From a checkpoint of a small CTC audio transcriber.
Model: 4.19M parameters, log mel input, arch transformer, norm rmsnorm, activation relu, num experts 8, layers 8, width 192.
Training: 15200 steps, batches of 256.
Data: trained on short read English sentences (LibriTTS-R), 26041 training examples, 149.4 epochs.
Rows from expert 0 of block 5, named by matrix and row number. Rows with one number belong to one neuron. Each number is 128 + 32 x the weight over the matrix's rms, rounded and kept within 0 to 255. All counts start at 0.
# up: expert up (model.blocks.5.mlp.up, 8x96x192), inputs 0-191
# down: expert down (model.blocks.5.mlp.down, 8x192x96, transposed), outputs 0-191
up.73 [115 150 138 103 152  89  87 111 139  94 160 218  94 121 117  80  98  55  99 119 142 126 163 134 120 164 110  86 106  98 118 159 150  85 144 109 178  82 106 173 152 157  97  97 147 108 103 138  61  96 158 149 132 117 114 166 103 194 159 164  87 100 146 186 118 171 159 154  81  67 153 137 152 147 120 140  88 133 124 124 153 131 105 143 117  96 103 120 128 147 119 194  97 114  77 118  86 121 138 101  99 147 126  73 117 152 185  91 116 131 122 124 106 192 127 174 151 166 141 122 108  81 142 128 122 128 152 183  95  89 142  99 166 154 143 184 151 121 110 149 124 127 157 144  89 150  90 151 141 125  89 110  93 184 121 125 116 114 170 141 162  92 170 105 126 118 145 105 119 127 158 174  59  87  92 167 155 144 123 156 157 193 132 121 126  49 165 129 174 176  93  99]
down.73 [128 126  63 133  97 165 161 153  69 182 146  78 113 124 160 120 182 169 172 123  91  73 183 136 145 127 161 126  98 119 125 121 210 167 107 102  80 144 192 168 169 127  53 139 106 135 136 103 122 146 155 128 117 135 131  99  58  70 143 149 139 181  99 140  89  83 141  99 146 152 167 191 120 124 131 165  78  87 134  60 153 134 127 127 147 142 157  63 128 159 136 128 171 166 169 108 146 142 103 139 173 151 134 179 134  93 163 149 159  76 141 100 149 147 103 155  94 128 116 103 147 141 123  69  55 140 129 136 133 100 137 117 113 100 155 132  98  89 147  98 165 168 101 156  58 160 185 146 115  95 161 155  99 122 172 185 158 111 138 181 146 187 155 119 134 171 136 177 112  91 150 169 125 108 190  48 106 146 128 110 147 111 100 209 131 118  99 132  80 107 141 102]
up.74 [161  67 165 170 131 142 146  87 165  97 127 115  90 116  94 162 101 162 110 109 175 149 123 153 130  75 100 152 155 108 110 168 174 116 148  80 101  98  77 104 189 121  93 152 154  96 113  79 160 135 177 148 165 146 197  63 107 110 130 153  99 153 109 143 119  93 125 117 130 136 134 107  72 138 215 130 190 192 137 122  97 127 159 146 110 145 150 120  70 145  86 139 143  77 127  86 191 103  88  64 125  89 111 122 125  71 111 153  88 157 198  82  52 177 160 135 132  98 105  94 184 164  93 191 107  90 118 112  85 155 152 131 137 128 117  83 170 106 143 177 135 107 158  73 147 144 146 154 171 159 135 199 147  99 170 110 137 143 159 147 125  86 155 164 121 141 144  98 127 115 207 198 144 131 117 116 137 158  95 105 104 116 139 134  91 120 168 177  96  64 131 164]
down.74 [ 45  60 124  96 158 125 161 147 105 158  99 139 173 120 127 131 182 162 100 139 121 137  98 147 117 133 148 121  83  64 170 118 102 175 128 127 159 136 176 157  85  86 140  84 104  84 118 135  94 125  98 161 125  90 128 163 129 103 181 149 141 131 153  92 197 156 147 131 149 108 133 162 169 129 111 104  90 102  65 101 141 105 105  98 109 152  91 185 107 133 141  84 120 110  98 113 119 122 148 138 110 172  97 129 134 163 135 135 154 104  58 142 153 121 126 194 129 174  99 113  99 123 138  91 132  78 132 102 157 130  47 107  45 140 112 142 112 117 184  85 126 145 124 226 121 130  94  65 130  99 150  91 107 137  91  52 166 192 123 124 153 112 106 112 133 163  90 137  86 158  92 150  99 195 132  51 112 116 129 166  93 155 145  94 155 132 135 122 125 128 132 145]
up.75 [167 141 153 155  88 210 115  86 169 127 127 115 183 129 156  91 142 127 133 128  99 196  73 157 153 190 119 108 167 158  95 169 157  73 110 108 116 150 106 134 209 107 118 160 128 121  96 141 142  89  85 101 112 151 121 117 125 102 103 127 148 108 106 107 123 170 128  96 136  70 122  71 170 152 131 103  94 122 165 105 110 174 145 187  92 114  97 126  88 127 124 113 104  94 142  98 147 133  90 102 173 178 110 104 116 108  75 118 146  79 116 138 136 165 140 113 136  74  67 171  78  93 136 151 142 195  58 139 114 124  91 101 121 159 152 108 136 101 113 173 130  80 121 157 157 164 109 149 127  79 136 120  89 130 176 141 111  87 170 123 141  54  78 137  91 130 130 135 111 104  92 156 140 139 104 144 125 111 133 129 184 143 107 121 142 152 204 126 172  96 156  90]
down.75 [ 81 160 113 125 150 106  73 186 147 104  97 151 203 123 113 158 160 111 102 160  95  88 139  54 176 127 132 143 121 162 155 110 182 133 130  81 169  98 134  99  95 139 125 113  58  92 119  72 168  99 113 147 108 130 118 114 140  63 169 101 144  92 169 115 184 105 151 144 198 171 122 160 125 109 126  95 141  99 124 152 134 163  73 132 129 177 110 108 116  86 180 144 178 179  94  94 141 116  89 130 172 107 129 158 143 114 103 134  83 106 162 139 159  92 109 159  91 110 175 136 137 145 122 144  82  87 160 184 140  88 138 134 121  94 145 126 175 188  97 100 104 135 134 126 180  96 153 156 112 141 122 126 178 119 135 148 164 131 127 147 151 107 133 173 190 108 185 123 154 198 126 158 120 115 154 106 104 135 166 124 122 192 149 132 110 121 121 194 102  93 150 109]
up.76 [110 106  74 159 143 139 150 129 128 138 169 167 120 144 139 131  66 157 121 121 117 119 167 148  88 109 126 182 155 113 130 122 144 177  98  89 134 100 135 134  97 117 123 115 178 116 129 179 142 217 161 112 142 135 163 166  72 163 152 175 170 109 112  84  82 140 111  99 131 159 102  98 109 151 111 131 142 150  94  84 143 171 138 117 111  85 166 145 117 102 138  98 171  99 137 165 144 159 107 159  99 129 120 113 156 167 106 180 126 126 106 117 118 145 148 161 143 189  74  92 150 186 117  54 129 137 105  85 161 104  87 130 112 142 190 145 116 152 162 144  79  84 153  93 149 118 188 176  76 113 164 129 154 164 124 155 164 168 122 150 176 115 183  90 116 136 122 142 165 170 147 113  94 112 176 148  88 117 170 129  87 136 140 144 141 120 170  93 145 166 159 106]
down.76 [190 196 109 114 161 123 179 141 117 129 147 174 106 120 194 142 149 141 165  96 143 141 168  95 117 163 128 122  59 151 156 106 162  98 138 114 130 107  76 128 120 132 138 121 153 132 138 137 166 105 110 110 134 103 124  91 104 151 122 130  98 161  81 167 187 124 136  98 125 178  83 145 114 139 171 145 123 167 114 140 112  87 193  66 137 121 169 113 137 113 124 106 170 158 119 154 152  83 179 103 159  98 144 100 207 128 151 115 119 112 129  97  43  99 114  98 137  88 174 129 143 101  41  84 151 101 161 113 114 160 188 103 174 114 158 126 163 113 152 105 134 140  90  63  52 122 115 137 102 127 134 113 114 107 158 142 133 105 100 121 123 120 111 119 127 121 134  80  94  90  87 103 102 144 110 141 130 165  57 114 150 158  91 111 123 122 189  93 148 154  95 137]
up.77 [201 104 150 200 106 106 128 145  76 151  88 193  96 131 135  61 147 128 159 101 158 136 124 141 121 134 154 134 146 104 134 150 164  95 122  80 142 133 129 152  95 128 119 131 154  93 163 171 142 114 155 143 153 131 171 157  91 164 135 154 129 141 152 113 174 135 126 194 140 127  94 138 144  86 182 138 147 124  86 176 192 120 117 144 144  93 121  79 166 129 140 150 164 135 131 181 153  81 116 147 106 165 167 100 179 129  91 117  88 161 165 175 141 128 164 118 129 119 180 152 108 147 152 123 135 133 128 110 130 119 118 128 183 103 106 152 127 107 110 164 150 162 125 134 119 123 127 148  83 117 114 162 125 100 115 117 104 175 161 202 201 158 105 138 167  96 107 106 113 146  90 155 121 138 133  93 111 151 167 107 146  91 148 127 164  80 147  93 128 142 114 175]
down.77 [111 111  99  54 133 162 135 145 170 122 145  99 145 150 103 142 122 198  88 136 121 115 187 104 123  98 122 147  95 144 104 173 115 140 152 125 154 110 122 127 138 120 153 111 154 154 118 157 123 165  85 133 139 137  83 105 158  97 133 131 112 159 155 115 108 120 140 126 145 125 134  89 104 134  90 189 137 163 113 102  96 169 102 161 122 161 154 154 101 150 103 160  92 111 129 126 148  72 159 135 149  97 103  99 136 130 170 148 140 103 138  97 131 103 150  88 117  95  91 151 113 100 111 158 186 109 150 107  99 119 105 125 138 130 128 132 119 143 119 156 159 158 174  76 124 132 130 100 144 138 115 115 165 183 101 161 129 110 123 129  92  83 138 138 110 190 150 147 131 120 104  76 112 118  95 199 142 118 115 146 105 140 126 115 118 130 128 125 145  87 191 128]
up.78 [127  89  82 173 135 117  83 136 151 134 107 105 134 134 123 171 106 213 221 146 159 160 104  81 135 110 191 148 131 156 102 147  53 117 121  99 163 152  94 156 111  97  98 117 158  86  87  77 110  80  93 126 104 165 120  65  67 118 108 132 153 139 100 104 172 142 134 121 147 165 190  64 175 150 122 172 198  88 112  87 171 118 114  85 160 127 156 105  81 107 134 151 141 196 129 116 116 176 121 114 119 109 127 106 133 136 101 111 149 168 149 144 155 165  72 100 137 114 199 101  95 112 136 135  96 140  95 123 102 134  75 124 139 143 125 192  59 118 165 147 112 146 119 171 169 147 119 183 160  82 102  32 121 152 158  65  99  99 122 161  99 147  37 164 108 133 168 127  76 151 113 151 152 157 130 118 111 142 158  93 102 111 100 124 115 167 168 141 143 154 102 146]
down.78 [ 96 108 139  66  93 172 162 115 171 212 158  78 161 102 175 170 146  73 168 137 121 100 138 143  72 186 138 135 147 185 167 137 150 126 123 156 110 142 133  98 153 103 105 118 135 114 138 157 106 122 153 133 113 110 134 172 134 246 106 145 127 139 148 129 113 118 100 170 129 134  98 161 143  67  98 152 121 119 163 132 131 113 145 168  96 124 135  80  86 101 178 118 137  66 189 108  97 112 166  77 118 214 129 185 158  90  87 106 140 137 149 139 190 118 142  71 222 148 150  98 149  91 134 133 165 108  95 107 103 136 154 147 125 125 117  85 130 108 141 123 156 115  94 130 123 122  99  99  90 129 118 153 152  93 155 135 161  83 144 116 118  69 131  91  94 115  93 164 141 114 104  82 150 122 184  71 126 160 157 165 118 113  90 138 124 146 107 139  79 160 183 131]
up.79 [109 140  47 153 123 147 166 146 104 145 118 107 130 143 114 140 112 140 131 160 114 110 151 220 124  72 118 164 107 177 128 181 144 142 111  45  96  93 128 178 135 143 124 123 113 142 192 110 129 184 130 141  90  82  97 153 129 107 107  97  59 149 110 130 138 120 144 112 168 101  93 138 112 121 150 101 122 134 149  87 195 104 129  55 218 114 113 147 119 136 137  73 126 106 171  91  84 107 166 179 122 152 168 217 120 129 120 194  99  83 125 165  47 158  83 140 143 134 104 117 166 109 144  72  85 167 151 103 141  78 114 174 121 131 122 177 127 159 127 128 154  91 125 157 118 160  84 164  99 112  81 166  67 128  77  30 148 138  84 113 159  93  64 150 137 140  74 169 131 180 111 109 182 129  81 167 196 176 155 151 120  99  78 167 114 127 131 132 159 110 115 125]
down.79 [142 136 136 162 133 142 117 178 133  79 100 127 133 231  73  89 136 174 118 137 111 133 127  79  94  85  91 145 132 148  89  84  98 127 116 118 120 113 104 125 169 157 148  98 145 112  98  87  93 139 161 121 152 191 127 107  93 158 141 166 103 134 154 100 163 112 133 114 173  80 116 116 112 113 164 138 184 168 102  52 102  97 183 169 138 141 100 150 168 127 204 168  92  88 113 100 150 156 154  77  45  70 172 127 151  86  71 144 188 179 143 151 154 150 127 137 119  85 105 142 110 133 147 152 151 176 187 114 148 112 229 136 118 132 108 127  90 163  90 149 211 115  81  92  70 134 108 154 163 119  96 119  98 164 108  97 136 160 116 126 134 170 131 112 144 152 176 131  98 131  71  21 124 116  63  97 128 127 159  66 103 152 197 146 196 141 164 144  59  83 147  82]
up.80 [168 193 110 127 153 177  90 134  74 155 127 124 121 132 113 134 138  78 137 137 191 184 152 116 141 155 129 108 119 123 147 110 163 132 105 117 131 150 146 146  84 142 134 111  98 156 150 134 142 127 138 130 132 135 168 160 155  92 138  94 206 130 134 131  66 161 153 106 126 146  44  99 129 113 214 171 116 105 163 153 112 110 158 133 113 115 181 201 112 157 160 143 123 100 126 169  98 145 102 109 141 169 157 186 147 149  95 153  75 121 111 139 103 168 129 137 107 138 118 136 152 138 185 199 121  94 221 102 190 129 171  91 151 124 154 172 156 127 104  97 117 138 132 136 165 168 136  78 136  88 148 157 100 120 126 137 126 139  83 121 172 161 130 158 135 170 104 143 119 117 139 100  53  82 105 119 130 149 113 133 144 195 155 101 126 135 142 171  90 170 149 124]
down.80 [103 112 166 107 138  72 135  95 121 168 124 141 143  96 148 131 122 179 101 122 148 128 160 152 175 159 123 164 150 126 139 162 145 176 177 113 131 134 119  72 119  91 174 133 107 133  97 124 137 112 149 105 117 118 146  99 105 186 133 139  74 157 115 141  96 159  94 172 133 161 151 144  89 179 117  75  51 123 160 103 151 170 170 156 116 137 182 146 104 168 137 116 130  82 145 170 140 103 157 116 134 161 125 152  80 143 111 163 114  76 129 118 107 161 163 145 185 128 130 115  68 149  88 114 147 133  95 149 127 122 120 100  94 170 113  91 134 131  93 125 126 114 100 151  94 128 130 156  83 114 150 149 190 115  99 121 149 104 162 135  89 132  98 154 130 133  80  81 131 115 136  77 132 165 122  99 137  82  77 166  88 114 141  82 167 150 116 149 126 124 155 137]
up.81 [120 110 132 114 139 122 157 134 131 110 101 123 103 119  96  92 195 119 168 129 137 142  83 140 135  62 146  66 114 126 147 135 169 100 149 135 182  99 114  88 144 138 125  76 112 155 111 187 105  93 110 126  99 123 154 106  84  71 137 122 163  84 123 118 160 138 143 159 118 123  62 149 127 139 132 129 121  82 102 116 103 142 146 188 147 162 123  74 145 143 157 110 100 119 117 104 113  82  96 138 173 124 148  86 159 180 188 103 132 134  98 101 144 121 177  87 105 158 148 101 160 118  86 169  66 147 161 165 120 156 153 135 171  91 148 122 136 131 101 124 102 160 141 147  79 130 124  75 205 132 150 100  86 140  67 193 161  94 139 100 103 103 164 154 129  98 135 127  99 115 142 149 106  55 160  91 116 155  87 122 157 167  65 153  92 145 143  86 110 127 129 188]
down.81 [139 106 125 106 127 114 127 125 113 119 111 135 131 139 145 165  63 131  76 110 151  95 129 124 144 182 137 175 106 172 139 135 115 158  97 131 103 159 127 119 137 147  79 135 144 111 188  84 176 129 154 134 182 105 154 110  95 173  92 151  70 114 115 152 108 161 134 104 132 125 151 156 146  69 134 121 174 114  89 114  96  58 124 139  80 114 135 110 115 104 147 124 163  91 126 124 129 155 169 207 124 115 127 145  70  93  75 125 117 160 127 122 179  79  62 128 128  96 191 155 118 130 129 133 157 122  75 146 111 160 125 127  99 130  96 144 134  87 161  78 158  72 203 153 100 137 118 120 136 145 121 131 120 110 158 121 122 148  71 135 112 124 138  73 120 116 130 145  95 139 119 112 142 127  98 147 152 124 136 137 122  99 106 103 119 126 176 139 128 101 103 137]
up.82 [116 112 125  81 108  53 155  88  89 153 112 154 176 105 133 115 110 113 140 152 138 102 169  94 133  73 166 132 173  90 169  79 114 123 136 112 162 136 189 133 116 150 147 147  97 116 135 144 125 119 176 130 102  34 100 157 170 122 162 147 111 100 111 110  78 125 201 130 123 126 173 145 108 117 123 173 135 140 184 106  96 127 166 143 116 144 131 143 150 206 206 109 125 109 127 140 129 121 106 126  86 110 104 111 164  49 122 163 103 128 169  88 178 141 163 124 148 156  96 163  97 176 109  76 178  82 114 146 128  84 144 136 156 138  99 139 136 144 118 141 112 138 110 142  75 148 120  72 106 125 102  74  86 189 160 109 130 104  70  56 110 144 139  72 144 131 157 130 152  92 162 141 168 166 171 134 104 118 134 107 110 119 110  92 144 118 186 107 113 121 112 128]
down.82 [153 150 156 146 127 204 153 160 103 128 148 132 153  75 128 186 132  65 137  79 122  86 144 165 102 136  92 106 128 137 145 136 160  90 148 149  90 119 189 154 111 137 124  74 116 125 139  45 102 121 192 134 107 182 111 151 109 136  79  79 191 123 181 127 140 147  77 125 172 151 138 137 134 109 148 160  93  85 134 126 157  75 100 104 180 120 128 117 125  68 125  90 162  80 146 124 123 121 155 124 156 130 165 118 126 187 164 146 104 102  95  92 129  97 144 111  86 143 115 153 138 150 133 133  85 115 138 137 131 164 159  62 175 134  84 132 133 103 135  98 139 120 169 105 172 153 129 221 125 127  96 143 173 138 169 106 147 161 173  74 115 123 114 188 118 145 101 102 112 178 121 168 104 106 146 125 144 100  97 173 128 178 163 160 155 174 113 150 144 119 123 157]
up.83 [123 170 117 152  90 179 125 184 197 169 139  84 127 122 104 135 184 106 140 138 178 158 161 125 111 155 161  95 118 121  86 127  84 103 136 123 149  44 150 112 134  61  82 115 165 121 176 135 180 147  87 124 110  50  68 163  32  88 113 117 138 128 116  98 115  77 166 164 139 134  98 152 161 109 177 146  88 113 130 124  90 157 109  91 114 137 102 125 123 137 153 142 117 163  52 150 115 121 153 134 144 162 175 164 110  64 174 115 132 161 143 156 106 161 177 114 144 155 147 138  73 138  78 169 101 109 101 117  66 125 139 145 137 170  53 128 121 127 165 107 125 116 128  93 101 131 166 140 133 170 143 122 117 118 113  65 121 147 111 105  90 155  87 116 132 108 143 129 146 123 111 188  89 113 107 115 159 107 144 153 120 171 159 102 135 164 100 137 141 145 134 119]
down.83 [100 102 116  88  86 158 103 111 113 143 119 147  90 140 158 151 172 127  71 118 115  99 178 156 130 153 144  95 130  92  96 150 142 163 119 112 109 145 128 174 120 159 112 137 112 105 112 137 106  60 110  86  98 134 178 116 226  85 131 102  96 156 112  88 124 199  77 159 150  97 130 126 140 138 111 114 146 157 155  97 155 118  97 176 150  70 127 137  86 108 138  69 142 124 162  99 105 142 107 183  87  85  96 109 111  81 116 116 127  96 135 144  92 110  97 171 169 146 171 155 139 145 131 106 137 121 134 129 179 142 105 159 148 108 141 141 150 196 159 148 128 124 138 124 171 103 178 142 143 105 145 146 102  93  93 161 124  98 156  85 137  98 136 100 162 126 143  83 138 164 129 101 174 169 110 146  91 142 107 118 140  85  85 173 112 150 126  72 162 133 106 122]
up.84 [177  95 163 151 109 138 160 152 157 151 138 164 183 132 132 154  82 181 162 114  87  99 166 105 133 159 172 105 121  89 130 132  86 120 113  85 122 130 133 141 138 153 166  73 156 108 150 117 140  78 134 131 144 143 167 153 147 110 190 105 100 114  80  65 116 144  85 137 142 179 173 184 146  89 101 134 185 130 172 111  15 157 100 154 223  86 110 155 104 149 122 124 140  93  99 188 178 149  98 129 144  96 149  99 133 110  92 181 109 105 145 141 137 147 101 116 123 159 170 185 160 147 186 116 142 102 102  77 149  71 153 151 120 157  80  99 125 156 121 116 135 140 159 148 110 163 131 124 167 117 186 125 166 157 126 100 153 152 160  80 136 148 127  98 154 123 129  83 153 130  93 153 115  96 132 138 161 121 123  65  91 163 144  87 100 138 107 144  95  83 104 139]
down.84 [152 137 228 164 144 129 117 110 162  79 101 146 104 168 151  68 104 110 132  79 168 147 154 107 169 117 185 123  63 101 128 171 145 118  71 154 120 114  92  92  83 160 124 159 122 104 165 188  62 179  96 102 179 133 137 175  96  75  62 101 121  79 143 156 130 145 159  84 107  62  75 111 138 139  94 149  66 154  94 131 151 115 151 163 148 121 131 136 166 139 176  56 123 152 142 112 209  80 108 114 163 163 152 145 126  58 153 152 163 130 109 162 111 106 143 150 129  60 155 105  98 167 150 116 147 126 107 146 146 113 163  99 170  47  77 163 130 137 121  49 129 108 110 127 119 130 136 156 160 158  97 125 132 110 145 137  84 167 122 158 136  51 106 126 154 154 139 122 137 148 138 130 113 134 150  99 128  86  67 114 180 164 121 103 131 201 108 111  98 148 103 148]
up.85 [154 255 128  71 106 125 178 164 150 110 134  78  93 121 143 163 125 106 157  94 190 128 122 171 121 123 122 106  92 112 172  80 155  98 150  95 146 104 154 137  74 102 185 113 129 129  48 109 127 160 120 135 203 112 105 162  64 113 142 141 144 209 142 122 139 139 164 151 112 114 113 141 172  80 148 162 127 127 113  71  86 108 136  57  93  95 209 138 119 160 136 111 158 125 100 126 146 139 135 123 131 164 155 139 120  93 138  99 126 153 137 183  92 151  74  75 154  67  84 140 105 120 115 109 164  75 129 128 103 156  93 143 158 121  96 149 114 151 117 115 118 131  94 113 155 169 115 124 115 118  97 148 153 131 161 135  46 116 134 174 110 138 139 121 151  91 106 145 105 143 132 128 115 154 152  76 126 144 181 133 125 149 141 106  96 129 202 141 128 157 155  91]
down.85 [ 66  66 152 149 130 136 115 163  93 100 113 165 151 178 110 153 133 137 140 127 138 123 151 163 145 142 112 113  88 136 119 179 145 149  42 151 135 108  94 135 131 142 117  67  78 175 123 172 154 117 166 166 178 159 141 170 163 194 135 156 145 135 153 150 162 143 168 106 141 161 137 100 119  94  88  44  99 138 113 104 133 194 123 115 190 141  98  83 142 135  86 109  82  91 174 123 155 164 119 101  96 177 122 135  50  87 140 133 131 164 132  75 104  83 186  75 113 137 128 146  99  93  91 130 111  38 170  54 142 132 152 136 130 150 137  73 122 133 110 136  98 154 185 110 121 130 104 120 206  74 105 163  65 170 167 138 165 135 156 175 141 123 114 101 183 154 227 176 131 110 137 133 158  77  99  94 148 136 156 112 139 173  69 162  99 126 108 175 116 181 141  92]
up.86 [185 114 147 115 126 129 113 135 180 158 143 142 162 120 161 103 152 199  98  55 121 173 117 122 140  86 177 112 126 113 109 130 163 150 118  60 129 103 240 147  92 126 113  98  94  78 126  88 158 100  98  54 119 151 108 115 159 104 149 131 149  91 154 188 121 117 130 193 113 154 140 114 167 106 153 106 158 187 124 142 127 194 112 170 113 165 108 180 143 183  95  81 116  81 140 121  97 169 167  91 137 112 161 108  99 136 131 169 152 134 141 160 114 177 112 142 129 118 120 157 100  43 182 149 143 224 147 135 107 116 133 118  82 147 121 149 113 128 120 104 146 190 126 129 162 151 142 118  98 125 135 172 154 152 137 155  86 159 148 163 136 119 115 120 115  83 154 111 140  86 124 114 109  44 125  72 100 155  82 173 160 103 176 109 147 125  92 106 120 137 158  97]
down.86 [192 189 102 185 127 137 114  94 140 161  98  73 156 119 164  95 111 181 142 142 148  76 157 173  80 167 147 135 110  93 107  83 141 146 116  99 138 141  88 161 136 143 130 134 172  96 133 151 135 148 149 158 110 124 141 107 155 102 103 107 100 160 132 115 150 177 167 140 102  66  99 135  93 137 151  98 151 116 100 111 206  96 127 122 121 107 140 154 143 114 137 118  82 109 112 146 120 186 106 102 127  90  92 186 107 160 110 111 125 162 103 159 129 101 128 167 137  97 141 124 201 181 159  78 147 122  91  96 150  78 181  76 106 147  75 108  87  92  89 189  77 135  99 115 154 151 101 136 178 183 142 147 105 113 178 150 189 134 117  91 104 150 175 111 213 166 158 124  56 169 123 118 132 123 135 113 146 157 172  38 160 126  54 135  61  93  99 142 149 158 118 134]
up.87 [148 159 173 147 123 148  93 113  96 111 166 161 142 133 114  90 148 104 134 145 155 101 209 116 147 112  55 101 134 127 161 122 219 157  93 101 109  72 146 137  78 130 130  74  99 172 167 159 133 126  96 154 141 103 134 136  84 121 134  81 213  85 165 171 126 181 170 138  99  77  93  86 143 101  81 115 117 166 143 108  76 102 138 138 107 107  98 121 138 141 158 110 104 179 148 139 145 143 127 111 136 113 119 116 138 165 129 118 142 128 128 121 113 150 146 106 128  73 142 107 126  95 110 133 170 102 163  92 150 120 147 116  96  99 136 160 144 174 140 164  86 113 182 119 163 112 117  84 164 145 100 151 130  98 110  40 100  66 125 113 122 154 171 153 137  96 122 200 133 127 124  94 172 119 162 153 136 108 105 199 152 146 162  76 162  95 141 168 151 102 176 104]
down.87 [ 97  83 107 120 128 169 162 143  51  96 126 116 100  80  96 132  95 145 179  97 141 147 129 185 128 126 154 154 122 103 130 171 103 191 220 144 170 108 136 122 125 109  84 117  92 124 133 173 133 139 121 145 131 145 113 175 145 150 147 134  72 151 163 127 129 146 129 139 131 178 148 101 130 170 192  91 122 146  87  90 139 200 132 188 162 134 115  98 116 159  89 125 181 152 174  82  96 134 122 136 107 117 168 152  75 133 116 121 170 151  93 109 156 150 153 145 131 159 127 143 110  90 242 125 140 106 144 140 154 126  87 143  98 139 155  75 170 137 182  95 132 108  87 160 131 124  91 161 100 169 103 108 116 127 115 121 177 131 116 125 195 170 150 169 116 159 139 153 127 128 143 165  88 113  91 131 124  69 133  90 111 189 132 130 155 164  86  92 165 177  70 144]
up.88 [106 132 105 156 102  77  75 109 197 150 127 169 121 142 171 135 177 170 117  96 177 134 114 108 137 126  67 157 176 123  65 135  91 111  90 148 109 144 117 128 132 163 101 136 188 132 127 112 143 143 115 124 115 187 139  96 178 139 139 136 171 200 162 148 132 166 167 150  94 126 177 138  84 134 132 115  74 131  79 153 156 137 105 183 164 100 128 117  98  90 156 126 123 123 148  62 119 107 121 150 160 141 142 134 121 116 179 127 108 104 138  98  94  99 131  96 106  99 124 148 173  61 161 139 151 161 120 115  88 139 112 157 135  88 111 126 137 208 140 122 180 132 121  80 132 131 134 180 180 128 105 134 107  85 133 129 171 216 199  78 136  99 122 135 121 134  85 168  93 168 174 126 135  91 114 125 128 120 123 162  99 125 110 162 123 161  99  85 110 142 111 150]
down.88 [148  96 155  99 152 102 184 179 131 161 150  97 126  76  72  81  81  71 111 111 147 183 142 118 112 127 108 112 155 126 133 130  93 122 166 158 136  86 141 121 120 117 145 132 100 186 151 151  63 176 140 122 149 143 115 150 100 108  87 136  90 154 107 117 123 119 115 139 106 165 140 159 142 108  54  98  63 108 129 128 151 162 175 138 150 167 129  78 133 120 184 115 141  98 143 142  86 132 146  85  99 145  95 118 125 158 130 167 153 133 136  63 154 127 147 205  91 160  75 106 105 199 126 143 125 118  74 152  95  80 139 189  92  94 115 127  84 156 142 155  97  87 124  88 137 169 148  58 159 167 154 158 166 160 158 128 151  86 100 160 175 148 129 133 127 134 159  81 123 143 100 118 121 104 153 135 153 169 122 100 164  84 132  66  91 137 117 143 121 178 152 126]
up.89 [ 85 188 110 117 126  90  81 159  88 100  94  77 104 127 113 141 177 147 135 139 133 113 144 210 113 153 157 105 105  97  81 111 159  96  68 114 146 122 153 125 184  96 160 119 111 145  95 143 104 119 160 161 188  70 114 145 108 144 116 118 165 167 150 110  82 142  89 109 123 149  97 145 182 162 131  73 148 168 122 113 129 151  86 139 146 138 145 100  74 145 136 172  87 183 132 142 106 152 115 127 149 163  76 121 177 180 143 126  64 150  86 188 191 126  66  96 124 111 132 146 150 127 162  83 170 110 146 174  84 102 140 205 105 127 147 112 158  89  54 133 142 153 137  95 121 136 159  73  95  92 145 112 149 131 192 138 143 108 196 133 131 166  94 119 173 148 128  64 165 125 153 190 178 150 136  98 101 128 184 128 132 133 154 125 169 133  98 177 105 132 133 148]
down.89 [ 98  56  60 121  90 205 131 115 106 127 110 178 187 128 110 122 107 105  84 132 169 119 122  76  86 163 180 148 143 149 167  97 129 131 126 128 171 102  81 118 120 106 119 105 153  76 166 121 137 159 107 149 174  91 142 138 133 131 112 116 122  72  68 170 170 134 113 111 133 115 108 118  66 123 128 152  84 106 110  93 108 113  81  59 103 113  96 168 161  60 102 142 152 132 127 121 121 125 122 149  95 181 159 113 132 133 124 131 164 109 129 109 117 127 102 130 118 148 132 102 162 118  60 159  85  97  93 107 140  74  65  95 139 167 133 148 142 130 122 107 101 154 122  88 113 144 105 132 138 145 107 121 115 130 135 139 169 144  58 192 186  79 138 174  86 141 161 150 104 115 117 181 123 125 179 152 171 122 141 168 121 148 114 141 122 119 130  81 126 145 107  96]
up.90 [151 209 133 132 154 172 156 157 104 115 132 112 121 122 153 119 117 123 113  96 141  91 181 187 136  56 135 129 164 162  83 114 104 162 110 219 124 103 120 151  93  78 143 167 133 139 124 123 136 169  94 114 126 127 105 110 158 140 108  77 198 103  58 128 125 127 142 174 131 160 175  89 139 143 113 137 129 123 131 124  43 128  91 189 111 126 134 147 139 160 123 181 107 148  99 119  93  73 149  98 113  83 147  90 145  68 193 144 159 156  98 161 114 152 138  78 105 184 142 109 119 169 118  56 114 170 160  93 123 141 137 157 125 100 120 160 140  94 177  73 124 133 125 134  83  66 150 165  93  96  99 107 133 159 158  96  71 189 140 140 125 116  66 118 117  53 138 109 124  90 161 105 126 115 128 113 152 114 126 117 152  86 104 143  98 167  48 131 108 176 112 106]
down.90 [132 147 185 137  75 126  87 112  90 152 111 123 173  87 136 113 174 132 153 108 203 158  44  42 129 158  79 112 101  94  63 144 163 114  66 101 157 143 213 129  63 146 115 118 124 129 129 163 118 170 146 154  84  70 151 162 143 141 127 126 138  95  81 130 159 167 137 143 105  78 168 173 106 140 106 108  89 131 133 117 168 159 148 164 134  94 125 115 131 121  81 125 143 120 175 105  90 130 125 160 116 194 116 106  59 112 114  99 114 137 105 184 111 133 103 124 141 168 102 124 111 149 124 169 129 101 126 143 149 101 151 186 125 133 201 210 145  86 135 147 178 167 106 128  84 194 155 109 139  97 146 171 123 172 142 121 117  63  87 141 102 139 187 110 138 176 129 133 140 140 156 103 175 132  66 139 130  77  80 127 171 111 151 113 122 134 111 102 138 122 163 196]